From a checkpoint of a small image super-resolution model.
Data: trained on aerial photos of the United States (SatlasPretrain), 1.6 epochs.
Rows from expert 53 of block 7, named by matrix and row number. Rows with one number belong to one neuron. Each number is 128 + 32 x the weight over the matrix's rms, rounded and kept within 0 to 255. All counts start at 0. Numbers have three digits each.
# up: expert up (model.blocks.7.mlp.up, 64x160x80), inputs 0-79
# down: expert down (model.blocks.7.mlp.down, 64x80x160, transposed), outputs 0-79
up.8:114109150127103133149089115132104137137163110152132117148158126117123114120151153104121134150162103106095116131144149154108096143098109099114112119129130101118132138125122114147157188163136195111152159115102107149155129126151124104089147106
down.8:152124120117156110120127115129131132104135143128123132166121155127173145129113101149121108125143151136160122103118154130136126153125092152080129123126093114128128102169130115084125120117126150139110112096090176101102109110122111133132152088
up.9:107137135120142101128093160132148118158138118126146090134128128150130132099119164082112129157168099129090100130182138172112104148146110119134133169061144145103115149148133159161124147148128126162112155111157130082162114115119124124143115110
down.9:165115143161127122147113136118127127098130135124141122125122127109117159117111111108152091163157143123118177131115128144126118148109156176132141138127096141095146106138137117120155097124120187123131087136101123113154139104125114142121145136
up.10:109105137148114141167136151081149089107147155146153105107156138162103092065132130132161158142140183084123124095134145138113132121132122172137113156109135113132144101112146163141139151158074142119145118151140108134121112108156079152125122101
down.10:173131150135151132155146123110134130122137156106173146156139109141133129171160160124132113140139113142121124138105131139146141119119130124157089121136096119124123146177118095147156083113121129116132095120098137107111115095132106138121139129
up.11:106141129097114155160125110095143156150140143108124117174116111165188118146108153143121147112132187096134141126094081139147116119150190107130148168075130148146158092096152181141063123156104085126164104178121092123129106061137141123094110145
down.11:145166179127123155152138091120101136129154162124145173165174128085148128127112123169151135115128115092131147094115150154118128142119118123125089093120118129108117137185116078133139122116139134066165087094088109126125073130142135128117123104
up.12:111116139095122138163131111145156129119152138118095097127150103169171131156115120151107146131110143095115097103117105110163091130092182128124146124084104163167172140149177153141102107152136166129232136126145074171073094101121127162121126131
down.12:123136159137188114124175121132112144129111150100137102109128198089178147100145145157109117170137120168172181103172139175133117178147109103113089103104079062130120083129114108115121111109125114078166127143118146174093101115128088146122077101
up.13:157126094097144157140091135116144141113149127138133076121120113157134121141145152140089134115092151127114119139156091108132082118134121136118152158099166134131119137118130186161114126138117171145165121139074105097132116107131138172113106134
down.13:128177136140150130149136133111100147124115174087120140144158111132142145092119086151143122150131090147113144123069122127143125148125112123096125122124092131123104116167090065130129112121094131086125109122127160138139093091123145137111126101
up.14:101158092056116107104104122134177149121062127120121144098094104117089126153123132155084115112144151140185103105100083119130174150136129122184113128116089148115138139080195135160123098119141182115175150106127115118109160137096161139115112086
down.14:102153101117125103091151144145135161090083159098112121149128155139127150127179127157110087084124074135090124145166170158104082122170103064137132119143144141111121129056157183071081125148140080094158169134189135185154139147139154117130148165
up.15:081126082081131155126154142147115134115138099137114082121094125165149140143124130124143158078117158094164132101102111118131100121171182117137123133133108137102165117110166142105083078147094095158192166173121104154113142061092136167099059134
down.15:130120096125178096146152125114125132091099163101163113141155177100136172123109142141129132119140134117164148114097145140116103137124113100094100116124110124157108131143138081126112114145117102072163107132119148158135121103153155127117099100
up.16:103103170178115131135069165108093132129131117141140127092138103105103118121133078132159104167147153144131128126162169130154108114131098132135120096130088106153131133187077108131143129176096122116042144115112175159162103106164121124129132172
down.16:136116124103125163140143145103166120110130094179151138149148059151142143158145143114138162142108133145104136115105082118162160113088163170137080171140149160128160149129097107170126126127142166171119127142086131097144161098130109098127135122
up.17:177115131104107127176104118077142117135132083122118105152086120116131128130124143114103108182117148113140118127161143113119102116097119146150171147167095118108157144137136100124122136158152112120153099135120149154149103103119121096101168099
down.17:150135144124149134153091115116104152120143137104117129141179128159152168104109125135121123147134139108140155117141135146150122135111099132110111135108126149133129134191132094143176097101159151141163114113083150129106124108099106145110103097
up.18:146130138103126170129149146124108147095157147127130122127094142170185162156152144139106157116095135093152086115149138127165075118146179154111129139125131139120095130134191111140069114131066195124194118166110102160139109106086117106115122165
down.18:128137164107189143130173099170133107130158144093127125086146174083146144098118133128137134157179135158134142116135152145119136153134129122065134112113110103128067129176158069139131089130159110129139126099140171157123118123152112165146122099
up.19:117121126111137094106163109128147138115104157132127120137123114133117111167123160159120114102115137153199128104115088117164166149165127106155124096139123164143101107085144095128108141147133162146138111103128074144111127139123148143102113086
down.19:066134115126129142094153120166151103145114151099128123151092142123098150123152147139089130098135084130076119118182183112077088101186143094132144140102127114142124158095144176156095127091148098104143188127168092178132149155122185088168153182
up.20:140173122107143139168119167167098110132152132148179102154122130130127184111144171136149120122103111098126092159124149120138144091128136138126101121154116126100118119103145147112149132164122149125141111136105141139126089134082143166132136134
down.20:169132159157129140153138119129130092136137137121092152139134135110137150119106104113135133144138122147102111121126126119150117129084117120111119114107095086133139172149144091169178121129150123143137087129094143124159102083135113126141126075
up.21:149142157173126125092141142099128128104126150133146151170121103092106151111138113093130166124127160167112131128150151103115108115103085120100132165133135139148126109132108079151143140138142143161144123116127120105181151099115124112105126147
down.21:162131094138115094090130121147142103123138122135153115129096115115148132139124133117089101176157125132142110132117124151167149187136117118108148131135093106143122106149139096146141084123149148162127110144118162111087115138136111126112139106
up.22:111133172079108090091080144148132139105091094095113101145130163111147146141155100144113100143106120152179107082141122127141158085148109127127153129142123168127095106116134094115126143108135141152113114137119142130139114134108140146117124071
down.22:096168128179147156115142081121111146161113147128113131135124105105103144136136118100128117126143112115091129158182155107083079113109159089118109130123158124135120162145128135144134158113140107118142152156146126149148141127136159101120166171
up.23:151127168142145111160194093139077089127149121114118116099119122198151088142143131124105117121144135088154136172123098150125148157093117123134120105084128124129121095148152165116078165159138166160186163134114080158121149113145152106125116100
down.23:115113125107168126099125098146166108127113137129146122106103149104186139108139128189097116130163126146133134122147126137134134140165098115136166094132119085170127136151109101076124122145130127145121109124152077137097128170135121153127109090
up.24:122123127130131154113093126119130110108169136121144127129134148140101145118148120114137151147127141117127090145156147134090104128082086163118109147088129139120141140105136118116148148144117130061111144161132168099127157119166091112114142096
down.24:168133111122124131130126143110123105119096094155138128136155108130158148109080144144131150142137140132100149121114134141166141145116126160137114146126099145142162123139112119141122150158139162136154117124112156098118158140100142144131123103
up.25:066095141079148160158110121135110093153104134154134077143122131136143122127109168139127158067109147104120115120085117132120094099144139130115151109138095147121141144106132142112103152101073140110170095145131111142148146107102119143111110119
down.25:158160122127191130162133117107128112161122121123153157130144139143161146114117110176102065156125139122093165115124136140124137117143107123138115152093118136124104120181138088124146117172125175081170084131152155148134124106138125151137085100
up.26:121100130064163141163146103125138103182140141101141073131140166184181117125129161130098124136166147097116133112126114149109140096140151078120153141099124136140131118175159167119073141175101122140203141087159096142117134086123146086086123143
down.26:154138125174147083108166086141124144125127121103153138126110172119141143113106158175129110129161145124128126108099170136123150145121068113114129117132083078122123090195169087115119137110114126110134106155173117144126103107144132102104132098
up.27:095174111105153125110107126104149128107138143169137108144167124160098121133103142089165137164087092090105109132138135137098139128153141140116127126129127106143125102112167164155109119174168146130097125160099136181178117126110116093122102111
down.27:161143176151115107151134144117105119113163158111119149142139093119111127108105095083142176124148172138104146141139177143142120133115093164121115143103118119137131138108113107163143098113107149123113096099129174101113110109155108121114143111
up.28:113111125057149152109098119092189129133154141127117080135140122154138135103132097186103165085110156103140090117134099135114100098153177125119145156098105164133141122127132148156124126197151149104187153102137105195118159048122144161115083150
down.28:097166136138168123180154102088117153056097178082141124169141152102180124147139125150116118170125112136094181131070178133075088128106083129150106129118114111109127127161090121132122136146146152129179095129127163111123121093130141134123089114
up.29:139116125119127116096073121101169162148131118129130148129107073096140108120147149075184126169143122151123122124194142138104138178114060147137163134139129148087160148117105101169166143120169115121093074117116145139159114173068139133089136122
down.29:149109146130121125097146137119166173098092112114115127090110132162104170146141124129128073121115116119080109139154128111161126101170163126168138170112103130122128119107134150098167135107129127099094205125107126158168167116153113180130153147
up.30:090148114112187131114144126176115131091123137130131136088114117153149115142138129152073096089143108134154144099169156098103146143161125122170141128132087174118109154124153130139146109113131104114191105131145146107091165113110146189109124119
down.30:067141115120155099108140071181140146128133123135160101106139155134132139148163148144109112116119106166105122142172150088083078129161145096128129158121142115134118118108136115095107169097164101095140197150167110137118166155166147127124147151
up.31:140139143100122173133086144170113104108114141114112074153143129165149151158133110118093147166108140146156109126122142111151118075149146143078103140097118169157134092135136097115074126152121155128200140118093116154106140076111058102088144170
down.31:147158120139171137147116083123106101121149126091156155112142178118167126128094155135119112159178150154143149149110117164122117150136078116126114097081091108118096121167130096132149114114145120084180104128139137135089067116142129108107128082
up.32:123160153090121094108138104120145138155131130135146092124120103142166106146112151079127166136119113110104135115138101124100096137120154121168128154110112110151156104118179152102155117153114117123141134144125124081130128096101085191121130172
down.32:142137121143154112150130108118117103109127137094114148120164135134141136141109116138149133140112161111116197136103146166140126133087100141136107115131090124113091130097127107108160147110153118151145113133133156130128137108138114154115108087
up.33:118145096107111117069092124169130081121154160152116129112101083143095126126178131115108138107103124105164152084128116162165121155150132121118129104183112155131117090074151103185185137085143130135157070138118151130144147131093148135137140124
down.33:107159148161152153117121086143153148097089159114135082139117120092124137128145099109116103134146135148088120108194122116093097105147156075088111152108127139123134147102145171076116130107126104110172208126167132176139149149157157136109132157
up.34:140106064108099121108113148092192127108129130105165091107115128124133136112141084136115117086112131122150150109172086142095120144143160077164141120148124209162115179070137106157143126139095170139109131112198109123146097085121143194134113110
down.34:129154161163092118150151161120120162124098152100122115157132142091058188123166134141152109107100079143052172094142184108107097070147100086152107181126110168118158125127126137095137156122151134107123200125120060170172132104165136125140135179
up.35:092169102037101104088126128103139128113182105176159091107147168142191135113115186139095165085089185076172120108149077083113096112157183117171161147152120145129120131109110145137109107201129189133189128155127123110102119094086127170094060124
down.35:101189139146126123140164122069091169135079161106084216122160126089114169117112132116193123122111078127056151121151175106074090064127107061150093171119086123123143147145112092129142151088160111073184166117126143154166106084161125134139119127
up.36:084103078044133065131180122120159142085156155136098052152133127138133129159107125142104139075108148078215157065124096122125124107176127113173144109157126166118110149143154120178121153103118141193202105089151096191097126102088153156143125141
down.36:109141143181183132084178130142134150114109146095086107101122192120108172115132106140141087124142083134087130119166202158069087095173134052120111122121112138136121097093148096126138117100165067092169190154152151199175118101167134136151122163
up.37:129135156139135137142104170099129082138157127147174163171116098125100112097166136094143147178136127111113115145098169157118117099095088109098114137118112134142147138135178131127146150154131162123157165139166104100155140122168106113061119148
down.37:191101129135156102126158134140149112078136090124129145142147161109209172140135121170097124138149134128164097090109130150163145137130094145083151142115116120127127094181126080112139121120126158120150084110090145113119097169110106132099120064
up.38:098124164117144160146106091136096104109137129172096055138071126185183130145093136139081172113124143113131115141122074147111102133152189107160133159167107150129167118122133192139091133129126172148180108156124076152099140090124163131133068111
down.38:143169167115135122148144107139115163096138187062148171131148127094110164117134123172115102159166129139119154116120184145111149105135100109121115111087078148107132119172099102124137120117136140077144142112103151157147087115156124125123100115
up.39:076118134036117119119082112117135122135165134150098050113092123153175162167108129107102175091144152090138121076073067152156126127171126105172135131104101110131108151118182166066112081102067170089174127112131126184126102087125170183119115138
down.39:119189160152180137190180085087117149105094179085140130138137154118138151117129136147142123137106090121079172114129138124081115101114141097096104141126140115152152094185134096105144100140151109095154154123176170181164160086095131169129142140
up.40:075169094087098077108146132104187150116125134138106101146135176130164123149108148182112167098123190089172129097120041157132139148141168109120175138143107206138111107096099127163133121165085197169204128088184119168100147090082167195100109074
down.40:117165182182108114132182115078122178145098150086111120163142148105109173124125169117167090134139086146023178122116194148088082115172088071149086115126133134136138124140136108105147141109159085090130149142161115173188088105168135117169131192
up.41:139147132170160125144102108165152117153118104122119155156095126128089086106144093130145116135161087152107098162141202127086094132093140132098129148098119115149132147181091100120153126150128115139081142091135187103133122133124133123117155092
down.41:142106120120111125117103131145149130077136084165160120135134118154160142118092140148161156116118170122125102164106112125158177145104172182130109155149130134121125154130084132139123126124146148197096113100110163096134141112122114137080090081
up.42:117104153174118163159103157110150122189112082100147211184129101109040122089154120071227167189147101191103139121183182134116085144100075145090106137124127082097178145125135081116210178182198114121043129164131142054167109137153074060126178156
down.42:195080065116104076086106123136132077068127083191133098130097095098154115154095125124104080158112135082171057108086113116165209172107132189179185163169132135089139149148097169078155095139103223211073122099075143086107127167107111130093132060
up.43:110123161063127153145151112134153109086169108163115065163151111154187132136111084167121125143140155105161098114096103129093104117143147122118107108129113132115132158155177163159065115102089112136186101150101112158117118131130127134094121130
down.43:170155167143123111147147129135104136161135140099127178139139132103120115106101105179155131159149118125140142146121149138115106125130095111111111127149094128153131062164119098152112121142146113113171105107170133125154058083109121170133129098
up.44:088165176104157134112116088117088107147161148133099107124126134095138106142117117147119166120078130099139126105144136138124112147145145132123136145107135103131114147098151168105109115135080147152180106135134104169129124097141096131120111132
down.44:158114125147139138125155104128091131109129144084125136130132158132166148135083126111101100122123147150073149110112157138119098159127110100111119094097119110143124118161119077098112102110129134131148107126105159128125090121118159138130103102
up.45:151135117109157147128118138133122109080127129139147127130121122152141125115128131157113146159108184083085160129144054115151118104116102118132119155120115156102156133127133144153109091166107136111142168169116097127149127125171150127119119160
down.45:152127137114123139132110154102105141111088145131134169132124122137109156140108110142119111139137146123137129098098175141131134147134098140156141136139119151119126115181143080135131145142124153102131069127121138132140121114146149123118114110
up.46:142105130118118124105115162112139139126121111167096112100097078117122126096152132159132135166130107125141124124161131156093141165088096147146147147103104127113142144116099121161167163093130145173124091098134151122169093144117111168109139072
down.46:160168131131141113158133127126112149123111107096121167160155124146131118115106129093155121127120137135083171128142153133116115107133116127155129152123138135123141111123104111134118136116130134123088119136111160158168131134153083134114109125
up.47:110162141083161156157150108114145111137151151131156103179163101136175176107149158101120154143086113114142123129144106113146136053137115110150172179122121164110107093148134162132109160115088096105167141107105071136124133103123084136126115153
down.47:148151146172160153136145112135107109138146165136110145108158165096133097121116124135131121168151131140122134139124136133108119141128091089098108083158092084149127101159117081125140104109124109133152093120132127135127079100089127154097110107
up.48:156153095144138147144096090128202083130107121107101106105123127157191181118141120167119172115121172052138145126100110166101128114120173143105166108092107154120142124151164159143105121163134175104191133108125127123144116061117171137089117141
down.48:145152144100177150136103102093090156135121159120129157113140150124147129108138140133129094137147121126105146116140157156153134136118103095117138102129100120137144095155114098127126124099132116101151100112155133139122138119170116136121103068
up.49:157088101223091115098072168116158164195038105100102174146089170081010040100122088070181120162211069191133177179156157119146110138090061141114118101152203047092089116080115052125213174134189042137008122119204166053160192134151122075093195119
down.49:148115019070086096101086146177121148096077097199140041162114107119109093168156115100111143073080146070120013172152135116198203104168162163140195136127173195100140214123139189109141169078062170239043177152120134093139159214144181103103168180
up.50:062087165106189155118148131170135116124109161108157097102091142172178133142150127169080104080089160106200115108108114098156094136168147110180126138107094158159141111159150147115134062106101099115201130158119116176127125104126130166099096145
down.50:123118138121143112122127112140185157155086131114137144089130142130137106115140140194153132112151129134111156112089113172132112102148139078114114104104128098190118130101116096097111136110178119120170147141168111154112106122119185136111089126
up.51:120124140120088127117052170093136119095138081100159115162116110101139133119137102127168157149146112129138151131168138168095145141101112168119157137158083130115153148138117087179155161137104169118139131140117144148144089143106100085147163124
down.51:144195147136134114171121104118085118110140146130127152128173121151117154114121109099161108106151104151121115121122151132125136127107109137117113131110083152133120119131129099133164129142138137146125100115104146163105138083127130152074097141
up.52:114128093135129087130118110151143149091168118118171116117118104103137094125147130148110107105071153097197130130126099146133129132142081098142136153132103168132120106078146075171144124117114158128131132104165126136150146110102173173131135093
down.52:129126104167131120116117131130150136131076132089131124092159135134097202141124129105113101072135096133033115141139204108089121093147126113120136143139129124121145111109174122124102171097137084107108191135148103182129152148162133137117140184
up.53:159082070245117182059121148153164161131079142069138214067147115056034070139136117128202089201209141195193139179143202133178175162104098145114088105157155105065183096129129038120197152094204056161007127085158123085150167185160099105146188097
down.53:078058046095044115075082158157186114072021080194105056166112117131120059198206193111089141042100107073115032149141098122164165102165210117208171176159172148148162159016139233079107185114078138180055231147143081121127194243126180086129123208
up.54:116101119160118142130107103152140109116103132109143152153137091153067094091111148092169142111139149093085103154129155146095116140110114164096105128091099125096187157154166116141115140146179136151213122160113097126141094088138093061093156147
down.54:087135095100204101085141141164148114071068104132164094115133138140202154141122131157092137125165150130179110067128134170163185154190109161117173144135115094113121070168158120127138099122146140099139115150112129124084133185093129160116135071
up.55:134137163112164133148101125103150131150188124113167123143090128127116187117149119087161150111107092132112133126110151104134135106119085120081135126134109120115115141165142142163155138174150132119149164120106122090140118110142072087080139099
down.55:171094141123144111140129131182141094100140129119152125103075145106173119137105106136105138173154165121134086128116144132141121176139114146094125115139094099098108112176128086158160107117163151146176101133091116114097094135116107146129151082
up.56:087131131100145112135127107116113136149133144126130103120080116133159138173133107180084151072115187123181152105146108140150157138168139110126138133126122166149165080102121110123086111140135145124205134140133069119045136074105150167147094150
down.56:103149112121184127105173105129144169140125154083128114121138190099136140128150142137097093129141126135125136091161148145076096140133118059108149107094140092140119147093131119096092113093136109091202178099158122180130119165156178088160136160
up.57:124120118072134164195144106144133108134170115103138098166142137158177126164120113155121179124118144142166087116092100162116081147169136127136097098152078161133122162081162113116096114146129118111249117129081149129141105099109113118099098142
down.57:147150160176125109118172099122120153149162145102129133097134156108154151115099132150114101151172149131154148111130127173120122120124082140110114112133097091114138107166125090124155128142152135106181089152143141118096090097133092125103110104
up.58:082165156044124126138103141130164100126185142148153089099120129170160155146142105149101153105115119122142115100116091135112123103148169137122147140156102154125147109119167140131095167170107160088181138135142147120099109122092150132100139151
down.58:155204133161136139153147127093097129123114160084081152118142110136135168102116141117162113160136125151073141132117148158097107099097082116107084137127076129116146101182106066141147127148132122112180109129111142155176144089175131159106116100
up.59:120117117110138154114127101150106115131202137128120090131124127143136102124137155091126144165136156103138121149096166158143116140121120115145124132118088120133153087105160178116097125187096132117194126205085085114084137077140122123071118127
down.59:133143124152173129131150091156111123090109148114144135113147152129152159130127146179120119136154131143152133091141114160126122155130113136117135128105083076092149092132126090125137104120092097105155074109119121135085113130143138133099150063
up.60:130115115136100180143135101138137091138115130144141129127130131186090122109105153153164105102123149113120086127144187169132102149122113149130156119114107119134140141161176131079113144170124109134235181133119076132108102082131104116103155118
down.60:128115104120164126124135097180154118111088143119164074113124153113199152153096156184071122167149144118191115082111152154096151165150119130122151112107109108102098082126134130110132112128154109123159083139123090138078145171160124139098094098
up.61:095128114116141126137156141156127141120117130140102091149143128142131167110146157152138098137092120105162159125126148147172111130140108125103154113141095133131138093159144117130109107125122123160158088132137076166134146112107127119111118102
down.61:095109133095166140113147081154150126145154188122123075086144165106148133147147132143109109146160107150124132138174147118133116149125134097116120143097107127111129146097141116156149119067145088106145150155123112162113128143158165148096159142
up.62:095116098096141137139089162124151126153133086107144119184062149137139119104116138099107115143132128144134104116121128136104110053108093116114109184145122173111133144091137134117112137188146117132128108137099114130143114071123113083118145104
down.62:186157137145108086124120115131146143088135142091134172126178096118163170142121130121163124152133104139149188138093130154082143140121108161131086127139100132121124109188138127138139112112153163125162094109079157123128104095112120107086135139
up.63:063139140041126098146089123132166123106153114210156099138100127170159117130130135174132131093106143066180088118117067163128111130131145073103143180109119174114171097159154127117102121138103144142182115133159114166147068095118122167111115090
down.63:143177138167157113123152124072114154135117158080124190127138142114151157118124114138152116135100090163092163139121158150088107104098115088141087151139094118081139105149160101100170151131165124082165124130137143185166093085156121152144129147
up.64:185068145232123183106158146175090163128082095069126225094153160070056112123152137175159016239174117182160213163106175162192152101105074113106062061145195035098148123140192075114158127155225000152031137100163148060189151145166140105127147132
down.64:083065013020115093077105198214202102136082044216108043153097104098133060192183150096102185076081178125162037112163062145217192145212183130172182110095180136153126183051132212122112203062056121192116153126124084098091177233145189053147159154
up.65:127100113236119136074134154197122168105082107079176195071116140060100069116088163162144087188206093203161134171097149124153108171135066139121076085164213078088123138088140056086121147110212044170050157130141137067162211183193098074202171123
down.65:085062036098066094140101180190156092133104083194119056169103084143096034194150142098114164051088182084157088166132082111109166129196149152173151099132202126140159156103185202090079210159044142199071196134176056128111189255098201134134150145
up.66:144151130090123102138098135148117120124122088130183109201121124175144142133153095138114180143107119093089116111153154107145131116117099145131116096140119138088123116124128132111140160146123122140146134124107128111130145115110099140133125125
down.66:134166166145132125135131117107089124121152143099115132117158114136145145130105110125157098133162167141110133164137151119135162148145128130098111146100087107111107119129162103132131108130174142123163113129104120144108090113140097116096134091
up.67:156092128163157123133161146161131130128101142095139201067146148112088088107128143124156057196176157168164155173083117138169076145140099160109073102118122087122124113145143134152124116135158041157072143131123092112087190144154105109115130113
down.67:092043057039116107121095141170147092125085065178132083147135113122138055164118155113096155092119110116187118132127081097131181124168153119180181090144158161121164137079144149134078164117074146173092153147137064112106172192132175081137162138
up.68:145155141139115106191133137137149124113144132140092073141099108161160124136162122110100137123153163117106118110134147149120155091132141132141126170151132150101124113106137128100123144147091107143150156121147138133140118080135143167116128124
down.68:164148157117160141154132117123140139124164135107119165136136086123160131100124128148130130152154126130092126149121145150111135161106115111101130100126071141118116143164114070144154106100144106152149087119100113120175115079131113105132159103
up.69:138120105173103129086126144158132143149123150066102189112129181111083119208131170153118082153150102135123117127124152135120154088153053082121093093174149108106138112143151059090125132135167069130123112104133112115113153151120125166139145093
down.69:075077066083150111098100136180152148158106097200146066095102177134163114120128141131107142066105143151124071117165107134157153104189162097134148117118174116157119149084148157107136168071118094141115188144164091162124160213178168135124148135
up.70:129160127167111135130080155084145121142163063091129194143081082062059116084162135078200146134117061100085142205160172182126097159060105149142128168131174049155163179070119105169211175125162144130081139105105198103168091151170090090129146149
down.70:169142164150092118170093173124094109096136092187109148144130089135109135122128111066147160128093138095129109121116138107159184140124123196147112142117106162116152152160085128087152097171094203199112102111061186059097086144067086185091110114
up.71:116083115108134146154169142119097117150113165100138085113095128185196120119093143134086167138140162140145086130107130092127100125135096126141112137107091124153194154138165116128106112112119150095253128163148101171074128041090164131091110127
down.71:108108077117172094128185090130143148115114123082160091095104176145199129116148170176099069125159161145189159076124135185115130154151082115097129124119123065159100075115115080056117102134160100098154078109143120147135122102127120119114119094
up.72:108114094083131156117106128097156121084117121143102082155126152137131107138124130122108127120122092105160138109106136108137130127155132138159148127084087200130155103110183126148103097118070134109185147144123113124076123085116145096084098096
down.72:124132137130138126165141094155119119129122163086133122116135173113174182109125161105080100117133103098108147105165182133114081160139131072084144114098130106121124146130138088087130106115155094075134159143140139149126104110141137155112150135
up.73:114137191102151176157091134189130148158126128133129078151132119169132110146121188132097152136143135088117098120121120123117125120111170119086124127119069159108114119100149146108082127113126139152236115147141092143083134056082168099054105145
down.73:161165141115144103113161103154092145073105156066142118106139168106168126102109152156105101186210140150175148123094142171120123150138072141065146081108080104152104096133132086132161073131160118103185099113096149162110089119145101142137102078
up.74:109004129255141103046128129239081169164062156043134255000118140060077001180167153185128000222215128212134167176093162080164168077109072113085035033158168065142162068141166033039156052119239000172072184122150077114129205174221088074179184134
down.74:023043011000071137025085143190179073172045057255107014204092130140112000234150149106059192016054139088176061107155018145149197171227164136202217095105212107170112189017163234113079225094007126178081242151190053122092255255148232079092116166
up.75:168168147117119119139144108121143090120192131163128125211153118117155128111123107106138148112058109104101094096106139159105130105140137115111129167106120115118147122146184127127088107143130140151183108143129117133150102073117100139129115151
down.75:188111134152123110165135129158136115093157136090128109094154141139172165112109099117136141188172138160136144129143157179130115151152111134105140090114109104116119110143150058117145098127177102128132084131110145101111074102119117157115142059
up.76:059154137034113120109145133096167110124144124182115078115067143130214123150109146186127146076128199063159094109110074154104128116168119101125155166158097184089120160108120129166097123140083180139173140180169119135140072092132146154118113148
down.76:143149138130126123154153119055115158150077178076106167158164141121089208112101114145172074118110091161024165119132196126126089089146099090157106165097115110111145117154123085141167147127163142079137161131120119203171091070125125113140139165
up.77:071141079137119123101164110128108145149107153129124106076093133142188104188105144160117135115090166127190151075128091137148143150201133128217107087124084200145127165166126125124142091103068132132165109146133114139116110118116154174120100133
down.77:097130134108113162125170089122171147116067111111144076140110139136104156102155149122113099082115114157071134099185155121092114113168131079139115164081143133147099106102158120095097166131172114117137202187199108167168173096151130132143084176
up.78:128053106236134147118136134187068143137083146115128220094116169163125097180158179194139057167161158179159141179090170123144162153102101165125080092133150074124118149110173043086147064139195038194097126124133122120120163150161129125099135111
down.78:068055009067109088085073138173152131144075070182148064162115111156102057139112178127094128058126157104152070103160058111155174125171159106156222120138173128164124147052130178123093202088085149190109180135161086104126204223138182091124079166
up.79:124141130076134122139107139121109111149124089169110095194145152151146126154106149143127125134097144119119109117142138114144083117120121101128156165145114135112128126108161159118097093114127150145217124117123129155138097055111103128111107161
down.79:134181152160163129149158095127107122134117168083144142064169174121163124144088112096113099173143144143164136132091145178112136164104074104110093110131100092117125119138113072132168108144142137101150082122120134145114105101114119159106107097
up.80:128158154104124122115108143113139150117127147110126124163132096166169138104152114150176178148128115138149086131148160117135157124124129170158128110142099135096139127104133147142111138121138132142162130146098148118139087099111115107093135100
down.80:160143136102155107166147132110106110095167172150131177160161132135129129135080111110122140159159134120084122122116125103095126127107132115086134143114120116117135115153097074124170137137147117108153125133093132149163106100114136145101109077
up.81:114132099071139152094102139140158096151109123196128052082137140105148126190124124176070184101073179083133104114121106147110128110137117132115092108111084169138150140119161174139126095133066103102160123152060150157135137095106113167104115138
down.81:088163127099155156158109111112092150108115139096156108089161139120144163122119106141121116113125107126061187145094159109109108124143142120097092128088111114143101116137129070148117122127127142105160154138130148151156127102122125127131100102
up.82:132143118083094115127093159101152106124126118113133122158097189124174125142112140127151182145114115094127107113135156138133118111125162178118134144152105139144123177161199158129094093164097163130174094140128118148126120104079114130128118117
down.82:135165144141142131157149076119091147116128165079129136113128156106143122101092119125110120136135102152147126128116141130136126153095119113072122104101080121146137112147140096149150115124161123128138137104120156149141102129115111156118119101
up.83:107156126125118132156091122153152110113153108155148105153141144146166139089144135079152105119145145106075106114157134136104133103099099145117133133125114078100120120135105112122123122130140139160116130086105145128161097112113113129124119144
down.83:174155155125131127153096116102080154109180114099140182138140130104119172130096099118177152143142168150107162107094118133101141157095126140110107127141122141114129154139113086120142133130125131144116082114097158126119120085136129123125142097
up.84:165074066224100128104136117154144192175108132112115185090101143103078030097109117147213132166205110209140178177158168133156099129078132123066094085117164040119149120129135092113187129158143067167060171137121125074144108159171134078151190101
down.84:111057064105109059110112133190149114094085057189152044181129104143118054170160184138128147067079170106180065134133105125166197136178160150148143111136174158137118149099109174099127155094095148216079166127132061091131177206126183086106133136
up.85:067138152061107133142150162118111111131189149178163057117149187187176114108152142160115177107100168121140097131107089121114084114141156103126123132141076182130178115127125136158092089121088151130165120118106098177131116104085133152103098152
down.85:093178159143141115132138109070118141148094187108109153113176118113119151134105117137180102127137108138091174083113135148126121087091106113120094156128083105150122095147117081127123134116158127094166094121126134130168110095126117155126109100
up.86:163059084134099207129121159129121120162146081106139128169103115111100061070146127093166081168127133155096095188150183162112094144113073168102113144121177120104168154118149115140120156121161125169103143144128106119181154175110115023108162149
down.86:126071099115120087092092168107148112077070141141148084140107139143175122149149179160084103121136136106166084104132126161172180157188162174162160142144142138092123061168109144066101102097160136131137098110118149108086140174107104156120098095
up.87:088140124142148128161130136103116134133143125123099120105111161118170164154116119170084197107080118107201078140130093136135132087176148121106121124120104183158132116148155197105133099133126132133185069106096103202099095116119101132080118117
down.87:134138149173145143113149125105145111164115165087125117100112150103130136100121119135122122115121110162094143132147144133122130133126177086135083125092114087151109102138120070104128131096152103121147147156154155137158111147166149142111136142